python train.py --dataset="stained colorectal tissue patches (NCT-CRC-HE-100K)" --arch="unet" --block="basic" --upsampling="nearest_conv" --init="trunc_normal_002" --beta1=0.85 --batch_size=128
Rows from block 7 of a small image denoising model, named by matrix and row number. Rows with one number belong to one channel. Each number is 500 + 40 x the weight over its row's rms, rounded and kept within 0 to 999. All counts start at 0. Numbers have three digits each.
After each channel's rows are labels from the 100 images, of 14976, where the channel reaches its highest value: "colour at peak" is the nearest of a few named colours to the mean colour under the peak. Only what is clearly more common there than usual is listed. The data: stained colorectal tissue patches (NCT-CRC-HE-100K).
# convs0: first 3x3 conv (model.mid.2.convs.0.weight, 192x192x3x3, each kernel summed), inputs 0-95
# convs1: second 3x3 conv (model.mid.2.convs.1.weight, 192x192x3x3, transposed, each kernel summed), outputs 0-95

convs0.143:494495458494522473499879501494490501538498475537482498477486483495478319509507489492447511529522549492515492500503511502503497493487479477518498476502460557534514497502497512531499493496502493538516496501539478488516516328486488494472465505497500633488479478473492521527501512467558512521
convs1.143:522526510536441499516417509490519491471525473411464528489488513482497415502506514536418550519469475525378477509518485449467508440551506489485531480485548443527448498491515458458500598416560454449474554505471515622567466491549522483573457483583455567465522474467507472563408481492516501452
colour at peak: white

convs0.45:434510480516450516544495516514504486653393539509470542443499626536496453548566544470487568489492469530589516497509533522519520558510503519546518506522506487533520413450517508526515507498498510531497453486531498352562530469478491532500481483454512456494532474446464490445508451495545432530
convs1.45:504503496480545544448535507514477504543558585451503464533436503442506446539425487517420541542514567460549497495497509471499520467500480461466503504497501531537476430548516518495503475441506529531523526471463460615399498517532502508448564485563496449480495643536509390515481520510518568479
colour at peak: pink

convs0.88:591486539473489460503391489428497470415473515523543467515470451486490457423468458509555456554506429497504483515491529494487451463480479516480496535483528495521498469447488511473481522457426469500535598514491524533533504452547513497474529532460492473481446437546545498498537433501471441483
convs1.88:446534438477520473529537502496451517542497514542524536434495485549507535563427467561481500498554511520480497462450503494496476472447490525472501496483486482440530528578463468561518443428503551548505469533531493414514469600463460417480499459500540490500439545510477495554443508495470586610
colour at peak: pink

convs0.34:476447518468501457509480499439509508473620458469424518614519427588468495478501500519600554456501524496523480488465477478492471508483480484482488492500433592488479538503502479452489496448497462561484497580506497573517488492488583463489509445494465544479499529494512525553493515472511550515
convs1.34:544532503512484591466454473470524517464517484512460498519503555384445584558513497466408454538456521484455509477520514513490536534499509469483482548495520519532486513507487521530425462539437508439515497451447473525462530448462487499455467535481497454516513496518473489519577473573479507454
colour at peak: grey

convs0.61:529500495526439456540432526494508489488435490506481528518566529509550476419525485436435600449481480553545522483509533519510524549506533511562530488522481498518528417460522513448543506496528522476480470518560492399526531400498496573541477498439518481529519467462489573437520474502498414519
convs1.61:473522469463561537480516495477462497545551562471493493456474552506479471590460484602428531537483552464485463478412456457492488430476452525491461482451507489476472530540495467490470478459496494532487501475488477528467445582484490404468543515503464522471460679442571456522467509476522531541
colour at peak: purple

convs0.51:506487506494464495503448499488516508519453521504440478534515481438507528502477517496587544510471427466436498497464494485485485513489497525452488551485550506564475465532521510449474503460474490510457498504476488457489510446520530448500503539546496415486494594554595465391616453516500544507
convs1.51:507483546444549476501517487438523463447524451521565542510496597484508507498530514448402572421515579516557500479540456546521514546513480510527530490532509516421501460479472456530495533536474501463473538552524469382512491463554481539473528488501558509501487584426497543501409510461541502496
colour at peak: pink

convs0.133:533516527533550421453494532469540508490389522510470494567524427417487531488531449484449570430496471536461519511533500529527525521523525551478504498529490607482503434571524517504528538547385522463516528432506521444472545388535468508442442552504509496533465363494491485487513573518546613470
convs1.133:485484501494492493498520505535481511503493524467480492525508518551420485500485557511515557556453520523464445479458441500463438483491482534539494478501461464466453533471479452438464559538484427493453439523531507506510471503516519470526553534471449555425510499501596505428500486432473409476
colour at peak: grey

convs0.50:557515552521448433579447523447513488582453541507504484516526543414507497489507453449402498466518468544469513518524520516514501516522508528480510504513515559483507427501524513459527539495402514494507528381531526440489525430530471497512485440483515465524493408472403489398412476510542428527
convs1.50:435536441494527502514467475525448517555482552523493506412493449517475478577457504611538548521497534489480479469449495491510446476443498521509476493462475475476520543595483488557527436499505536549518461527496475489495488538436480462478507510487480461510446511520522440487557517488455560513
colour at peak: pink

convs0.92:618485545476493437514336491427498469438453520517528464530482473481496441417472456491521444559519424517515486508494536494489458467484486507490500520483528495513499465467491514463489524467423471508540588499497528481545505408552496500473497526472492458483452493559553501501516453496475458499
convs1.92:448544433480523480527531499498450510541504520541520537426490504544500525564432467574460496500545530515482492461443496495495476469445486525493495494475484475434531541578455462559509443438497551544506470530531488403508470587458454417481499478484532498498441587507496493553451512496475581600
colour at peak: pink

convs0.174:478496507496506452511456516481506526409395486504454567499501470602489562450534545466585623493488545517470511494560516512504508529505519570522534490520568499467484523518504499539533508457534489513497429505516511475600512451508514523533475467504511524532494544451396521446404458468512482541
convs1.174:528495521492551562463531458486548509529567515484495477540500558437502501546530472407414472509489576473543489484472478479453506489517478461479501544485499518523460485477501540485454455522472499515476524452474488602421508472523505496450520560463469484504544523509479482499504480541536412495
colour at peak: brown

convs0.22:557506553510462438579534511432516479527434514500529480559531522391508446482505460453398433481503445543484502521509511505501512517518489495469506503509517565459511399488510491440518543488399509517497555417527536395487514574545478493517520468501524472503480379468415511438429455503514517546
convs1.22:463543433500541507493450480503434530548493560529506537435508505494502493562452471583519502509492544485476487479387494493490465467436494514513492495455483467455519511582481481545538431474505523544527474490511475469492482532421448431470509527474487467518417626497555479553534535497488566560
colour at peak: white

convs0.19:453477496505555523516577500566499487555472513456447437453495530471484444534619489559423568527460550478494510524508488484488533481500514492494513492490518420570513517571514544486491508511488504636504498567527497500521532466490469484447447480390494532514468458562580480467547523508542475499
convs1.19:525440518509485476554453473450514511478486469462554504501518511504462539493439502465486472524509429625524521496549496576523509499487502547481530476542546424559531590456501537497426467534414493492495490511495558500493529419568526523457510488579491481477526522460461508492470468503464506495
colour at peak: brown

convs0.30:494494528503549456472496520456517522479446515499513528559483516484458637486530537478653619496550524482520507519544502510503523497514505525411505494521498542503494353512505494518485517533498501499516498489500528466527514382518504483488487335483519555496455481406455516492363476507517512527
convs1.30:529512507507430504543484499552470472568564481483489443447498502566484493506491496531497487543457489521569485481461465512501527491459460458558460480498451498507510586505460480469426479575488509527445459541547516450494487517496518474488504552462466524474554403562510550439592468530491440503
colour at peak: brown

convs0.42:490507459500519477516867502496488507563469516550495502460497490500467323519501496499439527526536572494509499516508498507504481493489486462522496495500455551515511507502493498530508492519506501544497510507534487451519503334475497493480466511496501633496481479479494519527495518466562521511
convs1.42:537521495541445501521409526489515497464510481390471525504474499492491436495509533526425558540474465517393477509522507461459521452538503478469536481486538447545450511498519466451483600428551463446472542499473514625557472498546536500564468475588471549457527487467491468567398471524504519458
colour at peak: white

convs0.121:549504544512448443572559509443520475521461511501517493556543530385515441480505461440402441469496444542494504517511507507501523528520489490475504496514517571464514392475509489445520541488417511512493551434526530395487512598543485501524530470492524471506488368470425525435436451501513488540
convs1.121:467540437496549511491458478502434528553505563523508528442505515498499489565448467584517502514491546484482484480385494486486465457439487517506490495453484466459512510578485487537535431468500525551528480486510475481482479537429453421463521526475483471514418640496566476551526533491498561566
colour at peak: white

convs0.91:492485491513470464536439519532509496449443468478471474482552520591524491440507451499439618503489463540606517490516530510508555554510525492591521490529460492517532388456516505425535508497535511484473455544552482438499520376504492563536514489457519496502514341458452560422532519487527495525
convs1.91:476531462476524538493498483458465494535537567460479518485499565471445462572495509529394522532471593484428457483432446464469471468477458528534467494446502501474456502530492460486474510491500497504466494481484483531467465531475471435504537547489463518481472621439586444495478505476519501503
colour at peak: brown; black

convs0.28:418496500485538517503383490520485540458477502468456500434500536488506675503487470532551532516502465488478496502521533489477434515464515479496495492469502468503475505530504499439490488503447482513460475448430490483433484577504486453493456552452497430519463467522513477543539568501517624507
convs1.28:523497513539413480496411546480492490428504462440461531527506490460491439414532524492491514516453442518400502519492485489490521484534528466564509496513519480527464479443502459441487585485542427415486540497500495540581495487526518531568465518553459570452529457492528521565507499513510496422
colour at peak: white

convs0.178:515495491523436465550455523518512488511442490511481513496559533548549476434520485432468585473476482549579519488510519521512526546506528487580524499524484479525527415433519510441540503500553518485484464520562485382535533370490499572549480510432519483516520487480519572423543488499506388513
convs1.178:476530463463552551484511497469465500540555572453492494461462544491482463597452488576390543547495564467472473476437472461486492445480460521491467490450512493490472523556500473494453478446498511526481502472472474545447449563494490423460543507521475504471472672450550424524462499500509556528
colour at peak: purple

convs0.68:527503543510573483551599517448497546499478521506544495554490363473496634492534489484502518448520558526523517541501515520506442485492508459492524551501558542499489426496512504484508507530416511529533516404535528499477503547508493493500477461504547537502475410482420488509497477517545478544
convs1.68:466504517521434496542520471543541505516454470491493488466519434589469460512527540474555557512494465517464491495566518480496504538516525514516501504503484501526496555480501504505517524490535482511464485552512521502586499522529520503538495499522476491508560180542389500435504457481448452496
colour at peak: white

convs0.138:500512477520505457559503514531513514587436519527507474473514444476515502533414433466484460432503513552560524504511496518537559529525521479596514512539464511483518451474518519533547529483484523477535525401543501381454531377484518537502468536470509486512514504481435477358495506487547527498
convs1.138:426527433516465472496527522510479489547456600446483547458521460557450443559524603547507610526480525516427479481500482497508481515474513498546483424487464539485498480529502453509550549520564466523479474521512497503568467573477467524544506519556470515518490400441444451459463543446486564494
colour at peak: grey

convs0.98:532513506514486513518462518471502548433481554528535497435503505512491368613452470507403368558496418516468511544498467513534558450506508522498482476522418457476507611479512491594500528528485499493474570426486492451513513446517562468419486561494500445510439492472535478429520523513458517455
convs1.98:510467472535443490473471549533506531462446478483499502528535406534500486409463551479568478513476423552464506509480528497475465585505545497536477471505472518538496504470537498427492558445544449440482505528501510432539511502482493520579465472522476522487534464577522523490621486491492464446
colour at peak: brown

convs0.82:471521517512546545488541514477510526399554547490510534517497436440472465565453478520388477588473460519455511503532551522511480479484497490496504508510493446503518464509506520562493519503434506509529522535467516421520534578516452466474488594495513454528482371481556497546519486519491601574
convs1.82:507462506505468434471492538540479497450488467484499512536503474526536417428498501448553509495470449520426520506512484496500489489532529508491534487507525468512454439463519483425557566447601447426492522484493506522541477507514502532563477456557500512455513569511575499536466508455505465459
colour at peak: white

convs0.74:471512528514532457513570527472516510549495498507498505494514514508469400538537506516397529489476475503478519515521524515523483519500521533527501482518442451463520424527517495513512529483466503555507486523542523391541518589504488483474488503498509571503484209460507515503487503518493537573
convs1.74:575486547520525545423492490537483520419514504497514475543478532465527433426452428448482480543440469504509500537502497512510539443526509550462534526512562449524468482482507526459536511468505478456538511440458485602427515413512536514460537472488502443486440654484615476544530528484538504444
colour at peak: white

convs0.47:512518512512494508462436521572516520416447419498502469502465487493458625479508483499396410508480457509546528504509522524529536499500507412518494511514479474524486344501529533470520535500509505495501463476487510490425518519509524486489518528555515454494485558528443445569478526517513433510
convs1.47:487503501476472482521417532404459515520425504536481557515545501428496591493534561542508437432500479511451517516471474470515508524471537469541506451542503537470516500503506440548538522478476464501531534519535504432612510523489437455603447511532500568515474377495471567566534533480517542508
colour at peak: grey

convs0.9:526494495521432462554479519515514492544490482505475526499561520542546482430545497424453593449485474550587520489518535517500511549496532488562521501516499461534516420426522512449546504495540516483488481531548495438541529389494511570558474484416513473523523558474514556450550458501510385512
convs1.9:477520477462562539481510500484470491550570571455489481462453541489501434591458470579402557543498561456494472478427468464495497438490456505488468497459509499500477501545504484492455473435510500535480510472473471558430453566504498444435539512527465511468493696454548418509460508500517550518
colour at peak: purple