From a checkpoint of a small image denoising model.
Model: 2.93M parameters, widths [48, 96, 192].
Rows from block 7 of a small image denoising model, named by matrix and row number. Rows with one number belong to one channel. Each number is 128 + 32 x the weight over its row's rms, rounded and kept within 0 to 255. All counts start at 0. Numbers have three digits each. After the name is the row's rms in percent of the matrix's.
After each channel's rows are labels from the 100 images, of 14976, where the channel reaches its highest value: "responds to" is what is common among them; "patch colour" is the nearest of a few named colours to the mean colour under the peak. Only what is clearly more common there than usual is listed. The data: stained colorectal tissue patches (NCT-CRC-HE-100K).
# convs0: first 3x3 conv (model.mid.2.convs.0.weight, 192x192x3x3, each kernel summed), inputs 96-191
# convs1: second 3x3 conv (model.mid.2.convs.1.weight, 192x192x3x3, transposed, each kernel summed), outputs 96-191

convs0.49 143:083166099139131131128080135077130175130172134096163164112088150134146143136153106156126135107132176060162105039139149155122163160138121129118094159135112117138104160160183129146089109125000139170149115139144113133125117142130061092131132150158125090135148156157157139160136145063130117158
convs1.49 127:124113086133143137144143147085140147152136186125152105101107142155152104088091135134131172136089109192177070112186154154121178133163160129158176162115136141121153062103117112163135163167043149132156104156048127090088076178191142134187149167156077180136109109151161133146147158134119175122
responds to: tissue: smooth muscle
patch colour: pink

convs0.1 040:112135016159166153121122150171109166138161149119181129106081115149111153137120157140152109122140115073150039060130100146187141137131134173121133046136121142145179148148134141144142133128047115179093157145132133099066131153130115149156145140142136099158142150088130138137129135130151142140
convs1.1 034:093103148117132120086117087105129165111072110197114146167174151133092104142111084136072169129115124162077195186123127132184155111109110074161138168114114125106091111199129081112125108133158075173138165091112069214139149106098161112117143122107070134087124108168108102087134096093139109131
responds to: tissue: lymphocytes
patch colour: brown; black

convs0.156 151:125125111142169158126186133155144125132120129212088115135086097154122168150088114150125143144134115058096175073136103146047092110128139127111147115154143153136139166174110135138180103113105156124118151103120102209120079124143127106150120142135132116115162127031110140113131136056139132108
convs1.156 186:168123099128146120110093233072145173166096125125155136131043126098116112136102130125120104190090148180091181142084131133171123151119114123129160117150111117134119107091113148090108114123135017143098164137132164125154019125103117170116171126104139192140109128156141147118164084144176123144
responds to: tissue: tumour epithelium
patch colour: grey; purple

convs0.158 023:111117062119116118096186122134152144139133154023224153169148117116148152108192113134133142091093086202165141082149116127106123125096127122127113090128144127130066113095126110125111068131057137237095077096115135128126187124143114105117125143133147169108113129138139115138111120143108125122
convs1.158 032:096128155116098105144105144136101147075111134112108080176119092094091131143101128089121143099151093058109138167134068128135088146094075105146084150141063130150178152191174093115077115134215110129130114098160132179147194098115114113087090085122136095134133143091073112070121132125124094136
responds to: tissue: smooth muscle
patch colour: pink

convs0.13 092:132139114113123134131169143120133032098107131120075172114097097144150112145210143145113134151130111085123190111121132144046094141124137120081104099059115136137142109128122134134088146138189129193182120132166112114104220138137112116133140144113137115116125109227130143092145143120118154116
convs1.13 072:145137123138129119115085160160086068116112152155071100099123198108133106108127094111120144034098129119141134123136083109079154148135113129148073091145081093127112180045160138125071163136103118168086115151116124098218194124126180101092144078144169155117141145117160140146148141141161087144
responds to: tissue: normal colon mucosa
patch colour: pink

convs0.63 126:118143154132113137118099141137172113103123156050098159132164126134137116147128120125131176212114144156101046062124119143072092134140101096156116088112127131144099141086161120131103085160060079208132142141116118155228105124136059100127136145140160192098118120149126139145150143133124112114
convs1.63 105:113150117154150144118105116201157160139193142115156142144107047147141156106138112145141125068025123087119124173130185146114128146150137183088109116130139127117080179140140161157135138120116125073105111091178143087154103220148112136163102129131142131158189138045126133153149142123102140134
responds to: tissue: adipose tissue
patch colour: white

convs0.34 147:146113152112148120137122130239177000137149158163137112169118107119106105095114125152126118106080136092118113206116132112093144108120083172113125145131098150116117134080111135103135115159110168026140101161158174146151085126117208185114122115130167128144115146121144121113118112134151139187
convs1.34 159:117125147109130136116173031063155186116103121142139152152203180140126132115156121128073135189122122165090202077153122122195141115138142097152183099073149090107160104207117139130149151111188105133118088162119089127038089119152112153155107155134089124114141085158107132124139150133071183095
responds to: tissue: lymphocytes
patch colour: grey

convs0.71 042:104131026137125138124105133141145180146128156064187105103065164135151138134139151119148133132139076147150041100114128149191161130135143139113134078125121150142071172145163109134116136132098083167108107120125110153040133142139171085137120141129133142143111141068169118141134132064134131128
convs1.71 044:088126177133087116130123107101101142076097125152130092192151089109103126155075118111105166078142110100109107187152070108126133152111065081151092181134086135133151134195158088117093127129179124117147139092159110129145198100125115114107113097113121104093141119118073118074151140116126091137
responds to: tissue: adipose tissue; tissue: debris
patch colour: white

convs0.173 142:146158058141151128096059145093188085113166149080089145137157126132132112133149136112144125115132149136084029071159219142070148148162146122100123106109131162142032176103148142138129102121126101186090156194194116156155104148135161091129136151140146128128130138093140129151136129075067117154
convs1.173 151:117153131150161117122136169143098197157128114141142136137077074119109142181115073133115111101118130135110125091131117124116117162147083128109144119137161088134115161141141177098103170101088063110055141141161106011185060136140101150141108089124142201104184133082119172102190130138134115115
responds to: tissue: normal colon mucosa
patch colour: pink

convs0.6 188:102150172141120138118065141180132147134141144133170141146104126140149134130125126136136137130106126103184169220139041130134132150089096114144165123149144136135126148109141144138100091140146135000129160091106178146120113139146131083135133126142173141100134109139107143136146138043171119139
convs1.6 210:085133152120132144109169084104112096120102136146106143102165162135082144121157150141105126186194101125111116137111136140063153110139155132113149091128119127112157130177142117136164144141211104080139160132116105146119179124130129158129137146116090117149170099110145093120119125146099194122
responds to: tissue: normal colon mucosa
patch colour: pink

convs0.90 186:148113134110112116139119126110144168145137137099163114139176140108122117121112115103103129129148155117085124020178114110130123126145118113122119107121105106120134130145138122123100116134003097255127088148139076198153091122136166144115128137119124138112101138161142125124120116190124093100
convs1.90 207:113143151127124143124140089104130113126132127116109132121120119144108139131125157139120121122182136075133089185104183140091125115165154154101140136119140140123161149160120129128181166142189114000155164123150123058135154148109130182128127140118110069167178133067126110125097141149107178146
responds to: tissue: adipose tissue; tissue: mucus
patch colour: white

convs0.51 183:086096181128120128142144120056115127154117116130145120097186138142118181120107108158104150140095102112153016098166192136157100120121118143130138160100120128123109109181099120123166062143197086064119116148200143112103241131148208103124097128137128121102112115043107128114116125135111141137
convs1.51 158:167138075119130127151067147154128158130129132121144112060110102109161099096156141102104099211107153071108240156091112107175152147143159128139161107125130119113147113113137140107101111120150128143168119159106129221092033096092142153145145153131109131150092125153157134127114129193143127109
responds to: tissue: smooth muscle
patch colour: pink

convs0.116 026:123133039150158152126122144187113114127163146104158114093101127148115147148146159138163099127144085076163059038126113146090132129113150177108137068147117136149135156103125145152140152098056141255120136117145141130082175156134124136162142137140139082165139145091141136125134132085152143125
convs1.116 028:108095165121130111087106110107138153110080107169142143178143121117125103129118082123077178095070129135079174185122105128190152128119078062163124163105103134119103124153140074103102128136150085147120149105120085155162178108097149115087133100106101132080117122159097111099139115120126077149
responds to: tissue: tumour epithelium; tissue: normal colon mucosa
patch colour: purple

convs0.146 026:098135021132131127093124132138129102150124163083144084179095140128173123127146130121152146101113081145144060081130142137073161137116135121098119102141143161136106160132161124134101107150128080157107098117149101141193110133142185110125135150128144148136140126065156126129129129125118138121
convs1.146 033:078132166127101104128107129150092160075114141124117093180118081097092144159095108105112151077141092064114135163147068113123098154097066098133089139138075114144157160199169097115087124114191133133122120096176117154164215101122105105097085078119134093115141135091065119081139124110121093128
responds to: tissue: debris
patch colour: white

convs0.33 092:104106100121107123115186118147136122135122123143119134122148129123110149124172102124109154168137110134149167164170156127217125112165084097170108136097135134124245112118148132111110168137027145031106106147080082125227167103129130128117115120125122140126131094101154123139123126089142118098
convs1.33 099:146102160124105149124150105157105038126125104172152112195195082158139125134106153157165106124205130121150077115114148138086127080096159126104096191160147156111121106128080118157178116097136192116166160086122125185161169078124138105118151169116160092137111111125145118121096102118168134129
responds to: tissue: tumour epithelium
patch colour: white

convs0.79 025:112107094110120118087203119118180135146142152026206173171152110115146150102217107133117145095091091220177170084171124126115116118099129118142140073098141111124079095097119105120141069127067144200104072100117149123082182123145099124115115141136139156102118128159141113122105119181110132121
convs1.79 034:103129163116100103149105156135099122080107135111101072170109107098087129133094138092135152122143090052114099155125072132121097143095083114151083166148064135154192150176182088116075111144210108110134121103153148167159204098117123115079091085124141104142135149081083108073126137127131102144
responds to: tissue: smooth muscle
patch colour: pink

convs0.174 126:125136071119141136118121139173137071112135109177153143135097086134124143123136134135143121165119115000172164000153147142095122124118110115129128086142095154132155125144169135121129122118059151134103123155199149154083137125140133153137144145151141127120138130084144139133125123045164122118
convs1.174 126:142109115155159115093096115087133159121092125152094184141125197139109115088174115141069159170080138217088219104101147094241154135160143092154173131053136075102093132139106154108131152121111086121061125134089085092097111162105179093137138103105098163113160146155139147123186127091082168125
responds to: tissue: lymphocytes; tissue: normal colon mucosa
patch colour: brown

convs0.188 042:130117175121139123117100126177179116145151099092242108116089146129150118122122116140113113107132122104181136169146114110084129110156125118143147094083134162124129116072123136123092192136151149141120131028100120106204108114129168121119122129122132128127130131104113118114122121194137128108
convs1.188 047:111159115136103135121099118056178076083121162089071101159193193107092140107148166109128155183081126160105102158171086110129123164134142123151113108118083126120104151157151156149135113132183069170102121134152152172086207137129137107110136116130151104135143112161128118121164130104067158142
responds to: tissue: lymphocytes
patch colour: brown

convs0.115 022:088134016129128129103117135139132108156120160079140081142081160128186124129134139113147152115122076110143045062118137137112165141120142127107116083134133165141110160123157115139093103155125075167119092110142096146152132138141176106125124157123144143134130136066166124142130131111121138128
convs1.115 032:081125178124101105123118109155099164072113147133127098181135073104099140164099107109108151085133093060119149169149066115133109149092067092137091133139075114140151154202166089118083129111198155144129116094167110169149210103131105103103081084120138091112137126106065116080146122108121096118
responds to: tissue: adipose tissue
patch colour: white

convs0.189 020:145143056154152159143120149183112130117178133114140115091108121158108133149154169136170099120153114088173089081133110152061117135122154180125151076157118136150143152085115146154136163090088135247146169125147154123078152158129133151162136121137139074160136142106137140114133142137165141131
convs1.189 027:109100175109127107087115086120140152100084122164140142156155124113125106131129076118073181122068120114075195177123101122198145119111077070156114126105101132118114135164145075107103136120168108162123134109116076171161204093098137112073116100116105116084115122150090108112129116112119080138
responds to: tissue: tumour epithelium; tissue: lymphocytes
patch colour: purple

convs0.182 020:130135043150146151128123145190103095127164141115144103093098125147118138150152159135165101123143091079160070052117101144082129134107153180115136069154119132152128153107122149158133155092089147255126131108153139138096183156130117128163146135136141094167142148097138142127136131101153143128
convs1.182 028:108097172110128110088116100120139154107086110161149138167146117115131105132125078117076176103075125113082183188125103128190144122114072064160115144107101134119112131154146073105097133127163103157124137109123082164160195099098138116074116100106108122079117124151090111105131118122124072142
responds to: tissue: tumour epithelium
patch colour: purple

convs0.83 052:105144028141139144100129134171140164135132159070220097101096152140146132137144137123163124117126070115145035121121135151081151131132131147088152077143135150143088186125145121133110130119129108139111104118144106148151124141140170103138135139125146132146111120036157125144133132069130136130
convs1.83 054:078139152138101117127095125143094141085110111152119105190133099105089129153078096111106150034135116105101149185149091100109111159121077098139102184141097130127127145188157106114102104129168107102134143093189112122153189109105122107119114095111116108099156135100078135080146136113132094151
responds to: tissue: debris
patch colour: pink

convs0.77 023:130137032152152150120117144195105104130155143111151117105095120148116139146149154138162105128136087075153062043109108144091135135112151177105140067149119134148138152115124146152129151099094153255122135109145136141083166153134117134161143138135144099168140145085135141130135131111151146124
convs1.77 029:107096169113128109088111105116138160107087106166148145170139119113126106130129079117073170089077129121080198197119106126194139124116073066160118146108099131119108129157142076102099130129167098149121139104129084163152186104092140117077121100103107122082120128153089114100130113118124074148
responds to: tissue: tumour epithelium; tissue: normal colon mucosa
patch colour: purple

convs0.9 031:112129035149163149112125142174112130130160149086181129079097127147119146142135157130161098128141075087183026064134117147102144127118146171114145049142111135145144152103138137145140154105070131220103137119136147114064159154133122128159143134143131097163137144092140130122129130063149143124
convs1.9 030:117101159135126114093089113112126137104077104176128144181147120120119096131112092126084177093078135141074178170116107119192155127122093065158117178106113139121097130155133082105111126137135081134127156096117085153169171104090163108097148102110099132090120122158109111092137117116131081152
responds to: tissue: normal colon mucosa
patch colour: purple